Weights of a small multi-label image tagger.
Model: 64-pixel images, norm layernorm, patch size [8, 8], layers 10.
Rows from block 4, named by matrix and row number. Rows with one number belong to one neuron. Each number is 128 + 24 x the weight over its row's rms, rounded and kept within 0 to 255. All counts start at 0. Numbers have three digits each. After the name is the row's rms in percent of the matrix's.
# gate: MLP gate (model.blocks.4.mlp.gate.weight, 256x128), inputs 0-63
# fc1: MLP up (model.blocks.4.mlp.fc1.weight, 256x128), inputs 0-63
# fc2: MLP down (model.blocks.4.mlp.fc2.weight, 128x256, transposed), outputs 0-63
gate.52 097:140128180130099138119134125101121150138100143130150126159117155088117118096082121127148116136139076123173136112150148087146116075111140122137150141115113120180144142132113114161142130142164171
fc1.52 095:111167130132125106078134146157129128129109113094088123111086158143104154135148116172125158120118103115130130133116089142080109104138149109132136136122104148138098094150152087143155159148156160
fc2.52 095:126145128123154119124111146147153099178155122131098103126159129148142112132166155103144139156139129127114177123167147100158136150176117138132115140134131115154110052169104128101096119178135106
gate.53 108:128093149100118092141131147170137149168116100095107142162159120159150159120143123184124147117149107161100141133138155123157096135108100130117098101123171130064127121111132143137112161098141130
fc1.53 097:173129116143142158141157144106072123164138122109120131113134128114137131175125106118125156116132103130155147152099131116118154118127173129154149128132148142099109100115085117085126113125152114
fc2.53 104:135130114134108135149107104176155134145147101130144106137126142101133108156158099106143097130126142108098088122124160144094089168068129131201170118104155156115105072160115139106094119099092139
gate.54 109:138180125125159141149117115175088159165145147100161103126118133137125135100088075128121109148119126089120150090116103127170134133128137144111134143163132150121170190121116129148115089088139186
fc1.54 108:093124112135119098077138091098114122139135126139149137142109069121103135118124133124120109111116106112102087140132145156113133145111155121084119110139112180124090095162130160152128147090082128
fc2.54 116:139166108136131138102109101130113119149123115122111120110104135102104149116096077100103121095157125095114123124116142114129147187147136152145136144122100137105145152168127073125111154107158114
gate.55 097:145106109154152124184116149096135128128138163133157172166123157096133131149084135105122123123100151163130119144124157126128138133133091124115120129146106139117154116139106101114106177119086111
fc1.55 105:151130130102096146092117129112131141159115126132140141127118074130121128120128121147108085122109100110170088157138119114157126139152137139127184105140124132168137108171127125155086131120136129
fc2.55 097:166126116083131130112120126129127149128179137120172143099094128140101136103100081107099108110107129143110158147118105116148140125122150093111132147106087145145179126122180141148136165122133129
gate.56 083:145123127124129112139122085113153115132121121173148100126123182116111112148102078122158109097131134155095185141117155107119127127123132118122143130114109173113090116155081152128134115102133122
fc1.56 088:132129099109119137114135153145128151144077158158133154124075127134132110096089130087094143119134107163115145147111117149148131118118116134125156134135154172119116104153145102132174149129173139
fc2.56 092:119132100091124123122157118131105136104105127131156115150109145126102138104158147137136128114148126085120115136094105159069120108159108145137176151144167105123123102136145113112162098138097117
gate.57 107:150124104164138119136103184137139197135140100127142096135106154157124132127121114112115125182117109163096113146182173173159141145172135133155098085120141129113140151136079116123119135137158141
fc1.57 107:124115116127116200140133147155146127113172112138155178170092088091115113099134151094133092104124110136092129153131102108122151096136174126101123113105155141110136102128181116082134147102103102
fc2.57 116:114135127122127127141074127179129094140102084182112109096136115153113100100140146148118128136111082130104151165170135134152141119132142151123146099150140103131150123158099131107067133099157122
gate.58 111:158121145129135127141103118124113143131169158148110181125112130123107091143179091128139135130119121145136134158098129144118085129113118116090121114097137159108117179099126172140173148128163134
fc1.58 118:130117062115142138084172122085167175098126083131144109131090108126089136162087144134105164133111091098144146111145119156110141149160107156128166102109128138127064119169118161119117137152200144
fc2.58 115:133126156150114126063123161106123127137119147132117129127115125144123158146119120138101155140138130147138114148129110141119168114168127131137118133101147088134141118118140071091128084091137096
gate.59 104:156127108107128136121147140130172157139137106136116145148123117103120143159171105128109097161165108104141173106126138102135098145170149128132151099099164147119114114147133146120133072128094111
fc1.59 106:137140155121156150109153132112133164130108106112136089125170138126112145155131162124164168087114124132128137107117125120133152090101143106099094141151098116134130120132111130125097154132147112
fc2.59 109:139153100135120112152118129124118159148092127119151131114103109096112110136119139134127119127115199144125156124093149172102173099142148113091138148102177137111142155108142126109087119092153136
gate.60 113:094122165118088141106141078138111110154092076149155148123116112144113117130140105149132150164126164133140165168130145120140108116131137132159115090172131117160156121178126126131161146144121113
fc1.60 121:113101150132140120122149112079129167126111137109120161100193141112132173085114097134119135151102141113125101147094160113088101140114157153114126108142158123105124140104098093149088162123140104
fc2.60 111:095116100129103123157135156107101141151134134169150138116140124131134124105130106138116170116104117115124140141119096166181178100146093118150159072124130160150089098143159180115108146109136112
gate.61 095:137153120091118104111119102126130131155156124114128156134143103154115150179127127111122119209107128114142155105122137128120123151118139145113139135127124183121120093126117116105115169104153148
fc1.61 104:114105112136166113128123136130165102166147123111129130151136123113086153167123165128117129169152085145117117155133142148098128125107135135101131117162180127106121114150152131114134169132118085
fc2.61 107:170098122159124090106097118112107151138184138184142120121146155145117114128105173100142162131106111168102124117107181084135139162122121134139137173127106126152135083129132133139112165083128142
gate.62 078:113091156101145152150152114115134163148156083142141105095087143113124132091128177110141144131100126131175098103134103132103147112123117122139126071132131155127151118133130134139111114100168137
fc1.62 078:135123088110126073150117165146120097090101131112114124122135101126106161103138094125145076163086117127145135154124074122077132134165125160099120136130135138096155115119114131096110112136143125
fc2.62 086:109124167141143139118148098141113151205121125152118126140134074102110122125120083099124094171154101098127114134136111154131155147147119117120133092093134116114145163119143096115141129087116132
gate.63 099:168115149067128115116160123171127092166104142127150155141156110095118119127167128152119152116078154141112126134130186116131090134116095174106135124112137141129147184123120148070121156122148132
fc1.63 098:079119120112183161101105082128161119093126146096129101119146102123163142112111127103134137139110161149139115121173092158128126094105127102147129154142141110149137100110143107108127135145133146
fc2.63 101:141137141105134101152146118148116180167112149160146156113138118126092130104150136125141129134132141130060138125139098148139185142133122147142150134117085092113139126131144121148107162115139110
gate.64 093:149114069116145109092087140093132161155104092097122102122103079148108131109120131163142162156101134091132139108182111148139125100146127129094132136103151139104098090132116146110116140153141135
fc1.64 096:158141135131135075146087106099146170099130134159096128164097148143105153120140086128114109125117166142190159122165123147143104130087148154119120146120149090140169138182121127142139107131129118
fc2.64 096:123151122128156125131091140127167170150151124152153110118120140109116145124153098145171068134061149153141129118120140170166082124124116104124156117083137074090152111146120122138123124133120072
gate.65 093:118137161134186127109146148142109139105099090120144129121134116122164131132144141075126128102099131153194131118124131130082115113107165118119127124090125120110114124126137131127124145123110099
fc1.65 090:101152129116104107144124065097122131117155169114104172127110094153095119141085123111138157173130117104149141114112131102157143125142131144131165120140162156155135113126180149133097143155132087
fc2.65 100:107102134162162140125086116149128152135093140182146141149104135162142152119128104129094134130195140120135131122102102125134192147098157130130077149134126078125140139130112172101144127138105110
gate.66 103:119151133090116161138163127143155138122109140128143111136141115118159118160131097158140161106142154167147142103108108107105111107124128156071087129123124134130100171134130097131158138147106123
fc1.66 108:139120113080092119156167106127144141142127124121143134099154088113144113121084155129114114153142150164159132137109111140110128134119118153132106157107156133120105194106158136120161128163116151
fc2.66 108:141105183160132139147110128107139126113137179128125134163145159158123134124125096138113108135137129129173127124145120123120087101110134133173099153109164107143163121159129140122157103104144075
gate.67 103:163085141148118124146102118144117174174185132134138111148138132131119110155135169126131132118164123132112144164085148140116096108132105133107127148154102115114163093111131132098124081094141084
fc1.67 110:099100135132106088162132115119166062098135109121132101160142107130136153141095125106098101096134103138135224113143146145114091099098134130145154136115151127116080117105154107136162122118138146
fc2.67 109:117148121149105111143104130112153124106154161102108146126143138119153124134081149143128151151163134152109147087114113157139142135098129132107119150138112152128186117130179158125094136142142148
gate.68 109:148187115131085134168130086145171163116114149124131140120130083111119139143113132122135105143148128164111127133120135157166091133100134090125137118169127160119159132136177114147158134134177116
fc1.68 113:123161177104117123113116145114098173141135126118116144135129130114139133098146127140129140080117145124067182123143160135173127121116150090154134130141112177115171150122157146130145082109128154
fc2.68 106:139117157131140145130114103151148170153124122111158152088159165121124126098128107117142105118111089153083139148091073177094143086117125135134136133144171122097104093138112164115122125147170116
gate.69 101:106115134112133121160137117121090109138149134181120115133158162144153165113117177121103141127127123146179141141122126141096151097134112097177160143117121142128148160073104097113137109117129155
fc1.69 093:091116114145129095119168153128103104146109162130122128111132123102154136135118128131139153083113136082186147084115095128136111110128160134165095043175097114097108119119153136157089146170128090
fc2.69 091:102115155133119146088134105120166107100137151129175095130130124124137165099125084073117086127112100128129153128145096105125112124140104152140117134110119133074055153090131135104151140142101086
gate.70 094:133138150121149149145137135145145161150102123120097111125100087144128153132143135088107110132149120103137089077105137142119119121147105153134072066146105110118083147121130136179131169145162111
fc1.70 093:114121113160121120117124172094152098088161123124161108099153111175097141150134163140071110136115161116100123139101157152129120114097147134114119088108157149129081140144131128133132089165112114
fc2.70 094:145131065137111081125169126138063157128139137158117169129124129132106128145145121103117184104131122128164162091140123117103123120152155124118089168150134154093114157120139119105111078105121132
gate.71 083:148191156152158116123117170091124099120127109122145162115115095111118168155109120103098176101160136168117174126103135138100108128100096115134103107060112112150135165146163148074134163100129139
fc1.71 096:102133172133119143127108090133121133119153142129146100190148156094158106126134140114126155132136151140127096107097125089154158118133119160151058129125160120124179143101133122096139089106152165
fc2.71 090:121140116179094159119126147146118126099095141176096132143092142143116181102107131156179153096133132182134133130142107113108157123113131145105093144137083072172128108098099141118124114128130097
gate.72 103:094118074083144123134117121122137131166136128118135143163152122146124151108149141096184143128079121129110124163136107123122137133163112111122171070124067127152103134162121100125125084135124124
fc1.72 099:131102113140153138174111098113111072125127109154081159121119133132087110146145144127137162110133157146107103125171131106086092136110096150115152121124099164147120135150115150093121112151145111
fc2.72 101:109150135148073127112180137172132111130103177146145111107156143133155168142166125124170125142151129113122108132091139155147158183106041153148109141152136136143124123116119149104161164102158149
gate.73 097:100130091132179115130117114086106121103148161163134099135166083178114137108149128175103194131139125141125148149139109114100139108090130138128165131151132152121126126125126098139133154133134143
fc1.73 102:137113149128130135133172129113147112130146134115142139153132168106120117105130129122147153083126118135109118111074103172135093123113130125113150101081141156146089145136102139129085106113132138
fc2.73 098:114116133132096125115102119162143123152116151162133133098183141178121132104117102122155136125132116108166158150122073141160107152102159151145135146162140109119158082072114154129145116100115088
gate.74 103:135130145108129134108125105134116109116113127145112122093152128199125143113110112150129120149108133130096160098146124096059167131115121104130103133117126172110074167139115109139110109151141148
fc1.74 098:108123146162153161155124112112161135119128128137184157106141129106142129155140112147146138098134141157151171168132099109142094124157126143145119132128079098104107088134116081172163124085125140
fc2.74 104:118110146107113128112170136131129129139113145124135154125105142121161087169186130142147120178180099143096149131145118115113142125112068154130099114136159140091131082097103115155118143131151150
gate.75 102:145123116088162152125125114137141097149134138120155135147172100132120116141095151131082072124099082158112087139147153115120129149094163155158155107134133104137084151120084162142187074102156109
fc1.75 100:160142121114118141141152142127100073146133127084123168149094144121114099175119084098139094147163119143150102130162122154133110110148136171151118125132092140152135197139101124110119108124132132
fc2.75 100:134135147122128143115067082142130146166099106141128133120152148148137145120143118104090151117172130188125079118146087121138100156117143115137097140131163154086146106110127107141150158138127088
gate.76 104:102120110133108120162190099123122127086084140130128128124101152090148098121135182156177138143147136162102147154092106110153152126137145137128131111125133129141105127104122091129116123113118104
fc1.76 108:148132138180093132141117170143133107120152167148151094134086094094132116144145150147101156074126143123151131108087105081148139144122090141118106174144106129124114133120139150141087147148131155
fc2.76 113:138144153161150135132145113080175128115168162104123093121108125147155090111150119137133110123093186101117115153113113127144137090160175139115157140116131121090097134121117128170107127132081046
gate.77 089:159141088155091109152139091103104106143119149099064108127119145118122146157120130186170097150152142135146140116159121150116126129105152160155087150133129116114136115140137125098105124131103131
fc1.77 088:086143100109129123170180112143132149127155163132117121129113116108097145099119090152127140161125128087084128163148122143140150126120093117112180111128149128079137145081105122135120126157078105
fc2.77 095:111137152124120141142097120171128136080135083111103153099145123109109131168120137130108119159105105126069194160085129142111112118131143126096136134118136082084157137081142116167094118130113117
gate.78 096:096142108139142125141134162112082158109138161122116139102104151132177149132143158093099124097130119129154144109103160108108148139095126154143156140128148126146113099109154139102105103130122154
fc1.78 109:091149115130129113164174104102115178136146088129109090172135128086106136147149104138095142072172165113125114187146118145149163103113116151158123121116118150128113121135117125113121163129158123
fc2.78 102:119139121107161149130101159117175163111106139106119114117110122143129095141131138143093181164174117090140160126162116180154114124127166137103134136109126124102093122167184169152119181141139120
gate.79 087:135101103145159136136137126113113099116090119127137096158095124103151108136127084107109159101092116146146153104133129142155145098124127149094142140109136139106127135123157125193170162124099120
fc1.79 088:118110158087141121099102141111115125089154128120084112128113109140132099107133131103093143105142095169155106078146116167174128112154111153140105116149156114163140125159134106192138118136143122
fc2.79 087:114130119098158118119121127121140147131099116119153087118173118112128093134124104107156089105153136127151132148172095124130138090173121156101168173104143181097085075138128099164122153158133096
gate.80 102:090104179133113146114102159153146181129121122179166176103144084102102118117155185151139101107095124104108112120146141157125140126144143151137116134111136173097139117135118150104123157137182068
fc1.80 097:121172051173156120122078125109115141169140126145124099116152121134096110146144131155119138089112145118115156140159110143136137093156098073147119111134136131149119163109129138144113138129119127
fc2.80 094:101116166145088159069157104111094149129116155129136088137125111113170161136128132076129126120124103122141159145138120138118128152150100143113095116118147118148129156137109106118115161158114095
gate.81 105:111138093119107142098160125179114122122145155101119142129077122148134111160134084143071135144104141152088145135113100139183111084120182144116176142131143152120124137125146128132119122154084095
fc1.81 111:104127174124152107168140140163121146119135071115135166173133142141092124160114130122097122156154101141161123151126086087127132103127129126115115144109095142100158142147127127086140088134122088
fc2.81 103:131133111130134136160100146118094117127105124110133121141181105134140119155044112114109165121125140142072098106131114107152113099140121147135122096104142136118098134162103123128122086121131112
gate.82 098:131147157068111131113118143102129121120149132090108107122094132131100118133112147139124155094157083151177126091107147113149127132096122130150105133144158103130103140094147175121120143142154123
fc1.82 090:108114133114142143119072125147123130114129102159169152133148086113103103130090158109127143097112162128114158090123088117145091152176162159137129124122091125132141133086135112093129102105148148
fc2.82 093:123109123140113162122099112163142126154114154120166137129144137137145119161136121128148129143102135149125138078123127132131152095102127109109103201136139104102136085133113119152131119127144153