python train.py --model="multi-label image tagger" --dataset="aerial photos of the United States (SatlasPretrain)" --train_examples=203450 --image_size=64 --crop_scale_min=1 --horizontal_flip=true --translate=0.06 --arch="mlp_mixer" --norm="layernorm" --norm_position="pre" --hidden_act="swiglu" --mlp_ratio=2 --parallel_block=false --dropout=0.1 --inner_norm=false --patch_size=[8, 8] --conv_stem=true --layers=10 --width=128 --num_labels=7 --init="orthogonal" --residual_init="none" --optimizer="soap" --beta2=0.999 --learning_rate=0.0046 --beta1=0.9 --shampoo_beta=0.999 --eps=1e-08 --precondition_frequency=16 --max_precond_dim=1536 --one_sided=false --adamw_lr_other_params=0.0012 --max_grad_norm=3.0 --max_steps=12900 --batch_size=384 --epochs=24.3 --lr_schedule="wsd" --decay_fraction=0.2 --final_lr_fraction=0.01 --warmup_steps=640 --weight_decay=0.2 --adamw_weight_decay_other_params=0
Rows from block 5, named by matrix and row number. Rows with one number belong to one neuron. Each number is 500 + 25 x the weight over the matrix's rms, rounded and kept within 0 to 999. All counts start at 0. Numbers have three digits each.
# gate: MLP gate (model.blocks.5.mlp.gate.weight, 256x128), inputs 64-127
# fc1: MLP up (model.blocks.5.mlp.fc1.weight, 256x128), inputs 64-127
# fc2: MLP down (model.blocks.5.mlp.fc2.weight, 128x256, transposed), outputs 64-127
gate.31:511472477492514530483507475496525529532526493517494511504503438490480505496491470512516529488512525513504486478470472507463446485510494532466490529507504489486530532542558496466509496478527469
gate.32:491480522472504483492482499497530517486504531527498469459512506498555468513486511492552483484528551517521498515513537458479503517457503520457531489423514495507502468533476558496546491496488488
gate.33:503491474500462497528463525507487508476487451458442504547501478524471493508499526492513520517449461536469514494528500435505537522502467516530506520545462514503464534489495502507495499510533476
gate.35:475506488504496517531462498456492494518515519466519513514545487458470476484470472475496493528495515532535491478483543472477509540517510488507481482513519541531481490492468507514511494497519503
gate.36:511473485495479501482532478500513521539542500497485493484546488472513524494482497502516503529491512509508511496484496518544510506517522486515506498469548501538498509550478507496480489528528493
gate.37:514438510501485500506555552526464502513494518483521481462460522523519528497479472465505519495485460506499497457536476491519520530522541490505532499517550479491468531591523505522466526479487502
gate.38:492532456500478516499467493478508484518499489468477473494497477508479461488479501497487492516504514488514480508522532510546483477480490491507484469504511494457513459495503496486530468522534474
gate.39:446507454517489537511532497498520515500460517526485528506491508497504500533526465500439473486466490547496491491507487534496472499529520474489515499498484529562504515474468493474478488504471508
gate.40:501593492454483509449519552507528501474522520491492515488537538501508543509550511480497486513505512512473421491477454490544486422540523501529509540585484534482489474486509514551475517484502500
gate.41:517476482471524539541459468509488522485521570471506487467474443480541479570505506453514507514478521498467493504465474495501540481508542487440428483484491505553521515508499491522498529518561526
gate.42:504504471545477490515488482508497463470494478493506501488501517475474494485512474521486537480485503510506505515538463507507476463500473482508475516510484484489513496515496504485509505490465513
gate.43:467494460470512495472491524508491499492521515508478472515490488485513476525500505469515466498529469509459508479509474478503475483553466464523505532451438488458512514505507501510467510513460488
gate.44:439475476513469521494537488480483498468480495558572494527483498524478472469472485502490504486507503481499518459522467496508472478494509504505515496464501556504461480473457474513513475502540484
gate.45:495472491540491509481529457543490516505450539524517517433472511516496474493486498539458479509477530490465561478497518515537526468540544499470454466508499509570473511555454492492557482485479485
gate.46:497511463492517535533501532503517497493474517447522531500490483501511465475533534500497494559464498504488502494508536467506508525474561497548561544461503494513500512495472478490492474461523557
gate.47:487482510534489516480468485503485445527472502510456470521534462511516482469521547491490524515513507424543459520496530484476498507537510457496466476495498497487537495513474506488489521511528519
gate.48:497483462496499515464521480511495504506516474472494506460468477471501491474512484485499488511501522502507483527491505507488493495517503503493499507474489455506456477528513529539468467477515469
gate.49:508491542487540524484494502498481499494523520543489471533522505495534519450504453534481511478501507498514489497540487428544504469445525482515463464536516559445487445554465538525549510545531491
gate.50:544513502506510505527465531492486512505497529541500510473546542497491502447562500485499509528459481491502518553501509452519521476496473489479522535456501523489474497503547525434511482527508505
gate.51:484468542528480512500480536453507528507511513482503488454488531519463483497491489485496485528468521483462506468544555484478491516504496496511490490463552503493506546517456512509482468511486488
gate.52:614580451475486467495477488492514498474528489501539496534519479497481448474491504500488524496514516468523484549437506488505514488504535504515477443496523489569499519516560551476536497523481484
gate.53:493502509542485514497491515512471476491513486481479502510516532520471478480512551505438502534511462479481501500468505489520480507522511541518530498508510531509478489513537532499485542534517508
gate.54:479473462449519484483449510455512488504477467460445536520495468476506527499428516508558501510491506473463522504515496497490462523492563506486478453435521531533515506474507458504470481538540506
gate.55:533496525485481485571545464492485488488446473497498497477507492523537504495500492503458482536469505501472521526532484540483481498476451446480509542500484491515489566427471501505532466525506483
gate.56:493514477469491514512469484500515490497554560494493557495460439500505491519470496493501495497489500501485552510472504481486486455471536466461497520488496532495487479504569530480485527485509536
gate.58:504525474525540477497515475485472486480528537498492556546503519461527463488483459541502486512505533493555497451493500508466446499524529514461496526507420553551481480541507501496515513506487469
gate.59:472502515475457465544543512516530512531506471481444469429469485492518516478520531501489527503491487412546514451513479510502518484526539473478504501431509516463538484466530489507508497514499531
gate.60:488503496508474521479495526497523514494480520492516471511513498540501485485463448515470475520446503545504487496503468466533474493506524500533499550475548534477527448488497493532500517515515487
gate.61:447464495452511541513523515504521499498482444457472449525478467472474502495507508469503504503526492518493494463532512504456463506501519507517539528533501530471501490512527492484481501477493473
fc1.31:496509504508513522499507493470499500528503504492494517528541506495492474530498476487490471499558533554469503491467484488508502491494507513498510538521509501470465494513557501512498468491541479
fc1.32:480490501547553505514525555458512553454513465531513543571485497480506551471543485540501502496534503486448503549540473503540529457504444516511499465525501483474494479556542499519504514476520496
fc1.33:494455457516506514506490465545481513484471498501450501506484542510498499540458478522478513493548473480504478467493473465512487518498510460502545480496522522532478542512533554507512506550517509
fc1.35:515456512543467511540490518525496493487495461519521552517472467541528517514527482520476538539503517464521485473481457524487511518484508495504493548482462526475491471494516520531496556498495508
fc1.36:513490495496528497550535485497483481497520462492540514488501522521496494491526502493489509513507520513499498524523507480508501471535512476526483471492506491520502512487507501488490478515504471
fc1.37:520501485508487510468506443480483471502487476506537531510512515521476520516432473516517493498511500487487567508494506508457491460489497497504528470487517519555449537513526497526515502519533530
fc1.38:491497509499525512478492518513505484496534480541507513526509513493477503489478462489512496487515485500531432517483493493504493517491490492446525480490501452485503494521486520503464497507467499
fc1.39:509500528515507506475507475477511500518496482501461456495534501494488510494512489491517529531457452476490520454505493492493493484498523516481497533465489527488501497518499473486500475478493475
fc1.40:553465510476517500461509534514515451507459557485516496523475496478578503506499485603464496515480512451523441519503477544445547487502501545492462481507538521472499513521488473527490466526426508
fc1.41:495462491503463497521531489480493530471552507524472446472515492505481479457525511508480483503497543491513532547513527494507465516524496515567517522451519492493527469540500516496493538461473407
fc1.42:491510506485491471483452492498525516506496479485502496505494464486505513482428524502481484493507523497524540520482477460485491479505511508513504503473501514487508518500494514475463517484526450
fc1.43:486498503539548491491498469487509536492504469498504485520478538505506525487563548497508456494518489506481458499521468537512482539495484513506525542485495487487493533465503494489509465518505512
fc1.44:473481525514471463497549545541500510491562481534513496540518503549495476478490504508555513463502455507485524488484492500523476517487491501511501512484484458499508463537476515514510525510490451
fc1.45:494510465515493498489521496467486488468465516426548513534502487454480518522508513501457458510507480504491472520500487509480519434433480510506480505493559519533515535531510509489477506525494481
fc1.46:503535481541502448473479534535507424522498507486498485503483509510535514505517515506468488506520490455503463521493478493494531550512545492464462517495489501509496515405520506486521494528539495
fc1.47:495510498505543515538547510460497512462516487480526486435595514475538504545471449504508507508465493439489506547503517520536452540531519491504534528525461491515506494482488538471486550505484520
fc1.48:499525485515517533523533507480490511487460480498512516540539504494508493462489482528482480509491512523518493446503499481473463481511520521514517537495506516495458489464497464489494498486488510
fc1.49:505446566486506516490513523502517448461454537525487457541529499546514545499534504475471500489504523506488536477458520494519452513477517447475496514463508564530487527473480492526537488480527497
fc1.50:489532494452513504538481487488535506493514490470532480503548514443537512466451512523444519481483487472485470508450501514465496446470553525430524480495489479499512484515502529527512468502426504
fc1.51:493497512498483501498546483491501468520524547461483504468521530505532512496522513526493525500486478543507535536502511506479460502497498497482497524486533453527491502486518456539515521517543476
fc1.52:551537484450505543497527452498499527504503504502524533532503505483469471515530458502510503510481514489506510524480489482468508524543489493480404471518519494543509520499464485512557474538464519
fc1.53:544480534519500494520481479503479493569499522480453509514504465516525508493506495477533526502464502514536504478507501505456482505505525521482507470483498501494510454490500513512491507504528494
fc1.54:528491498535511430429507468531494461496517497555539537509499484482502539512474505495527469453520480547507498490503532527517489580517468517461501538545480452483530498496501469468483504456448480
fc1.55:507524440474465511470459493545479504466519545521540499543468485491523525502463445473506527519496500557454461501516475507495523489449488533556521450488505512496490536455491491526510501521511477
fc1.56:497503535547482522455537486450505486459477503511525531479519516504493534484487535510545535508524550522490526479462464466469502554483515483513523511514469517442511460493475501507505479482452480
fc1.58:490463501523489499529518521554505563455541464482496505503524472481518456497463486463508513545471503530540511448481514553497464554501480508541476476577464489489458461489472461500509502510481514
fc1.59:499503516478461498520520461509495506481543507536518497453518495515493568496497505530514566511485501505514458521477513608520486479532466447512471511512509549513576482490499503478485487507446501
fc1.60:501463490491453540502484514486495543500480505480481468454540550498521457546502526495524506544509479485448467491465496535482553490506514485475487466473507511484509464504460459510452513543518502
fc1.61:524538510564506495497461519528497498510487523494533522478537554508502515488499488461524486506490480539495484529486500532514541497541496504536543498499476527561470474451515461473541525486555523
fc2.31:494472504490486521519472515514512471500490539502467494493518493516509477521507504478481535502465510512437487484557510474441509511477482514475484469476490430503502533496513513490522501508489447
fc2.32:477523510445516530510461468501495488487459512505510476504528536515514500504520504501495454479476586514463517557546464507479449448495510512497438473532499486460491467508464463506534570513513534
fc2.33:503496493487503522493493504491520479582510446506447521423527501523496500495471510524529477516506459515475521550499506476528530519486496512523471513467461523505519519494463516499556492499495512
fc2.35:538491480453517480490508493520493485486531497456486517509483465495464546493525463517486530524467444504538480494509516492474505511551493517448476503486480538485522456488545491499487530535536502
fc2.36:490488462485533516505478482478513493496506500506493513508511532491523496507516517471536505473515506527481542492513469522517488519512506503473508501490485490531514479503522514468477498522537484
fc2.37:462510466529462517466544490501531447463546496486492474498515484535485513537493510505443489509500498500502461465511479512504509493553519528490534502517476482505543508484472524506505469476493507
fc2.38:497503491501508494493507476512464485492503459504486530497498510463485528487474504499503496496483504488485480491475514528486470502502491477472526482519491489542465499481530495493482508544494491
fc2.39:462488455506476495480481487513490496499520467510511492469507505516490502513517501475518489515503530511506539499439493488500493464563512533501505484511485495508470516491484472516525488508518513
fc2.40:466438505494481494499510521508493485445513507485492554500460520492510474484489483544436508546499505500498478488542494530465547515468487557517499485451526469501531522508489508513488532512438445
fc2.41:492513495477490517508476525474512499500505530542453494492508481495525496481498535497473499505489445503521472455482515494545485527492486509504534502478542570481561526500469525474522500500502468
fc2.42:491490524459482485529476504474572496470474489506526510479497466491470494496511542543483514477470503482528518522527513524474504493490501491503522507500501468498531492521496501518490506500486502
fc2.43:456482556490527437484496489487515496481503507525447481513515482523488501523498498503465457463543464513481498493487494489485532506478481518476528502497518529498462472497506507539491485508477508
fc2.44:491471515522475479489526538528524484478533516474492488512458493512481487501492528554479537485505480516475511483501513496473470533495543533507493534468469494461519536507532490547514513519511529
fc2.45:472492501499518483523491490513488546565531502506461523499508495481503509500518431430457428492512467460546499480468506502512492486474526539498481519528508474505502510473417497496553476492481498
fc2.46:448478550484444476511478517512482508524484507512491514478502500470515516442523502505524511519516503497492498502490519508517432486487490521529504513517448483487473588492457510429501547495495544
fc2.47:496531534506497473507538508516508492512516513522518515514485510498499497537476499489482497482495504466455487484506540465461578492502532551516487514498533559503495524496470538528503464462518483
fc2.48:480509487504507516514527488496505529489446468506485518516508533501518506490482501499533491525486501502508472465518514507476480471554518523526521462481523499470464529454500500499489499483478493
fc2.49:517529490574482483545508518497484480493510527522441485504544511511472491485493491503470473506552509430493487494536484526535463564512544501465538509494500538520512498486521517506496538511487547
fc2.50:506481501505531511522503555487556515513471469521543523531505493467505537498498458510485466578484521481531505503495508542497483508540506483492548514496488473461483482508509487491541477447519480
fc2.51:508482501540489535523502548509446472523528528523518537509477532501502484492485480512463518484509493518514521467504500493496539504482512497481468503476466520510443489509520541512484520502465509
fc2.52:458494505464485471475493467454480459544486525490504524504486513530482476483492497496474471538508468545467536490511501547508524529507509535522491526530517466467450521450463531535489496470470488
fc2.53:497498512512518507481534493512499470477521465483520551491475481505493475483498481517484464531478497528531492510463487493477513484458490491484477472468462520480478513504511537489454525494479497
fc2.54:510522470469441521469497491479513480465469478503549469461479544546490537496510558464488509538493509544489466510541526483505486488541511488497470469465530495509537533528532491535468456534414518
fc2.55:533505528564548495528509522510463500461537496447532552480498513502505556531452508488530467493517486492517477488488526498466509436516500510509539492452467532493503535462463481493474506476487532
fc2.56:483503488453520517536526511460492490444491481533492438445459539495522568487540527554507501524496489558519513490499507532514529504460481501471465486477454499467474481475516476507509477480518463
fc2.58:490500520527480506493535527509477552464496493512522440552486505522547409467529447456494512526513476476513517497538454499524524462429508540514539467477471511479499522486502519495448509470528506
fc2.59:518477475508486510487495500498498524514484536540561456474521550546477502517499542487496542495506494505493498513525522464519518526455473474535528487533490426504457538494516530539541451505509500
fc2.60:522495468500485542495478474518471462508504514501447537459494474497489562497541476507523509494474440512473485475483527497482520532514482516490456473495491547518493532478467503514513440497487501
fc2.61:471469451496512576503458516535536554515502485528508535521497493494492461493464488507515480483476523501519517550493520529506484496484466447510500503493503494519514514478506469518520484478518499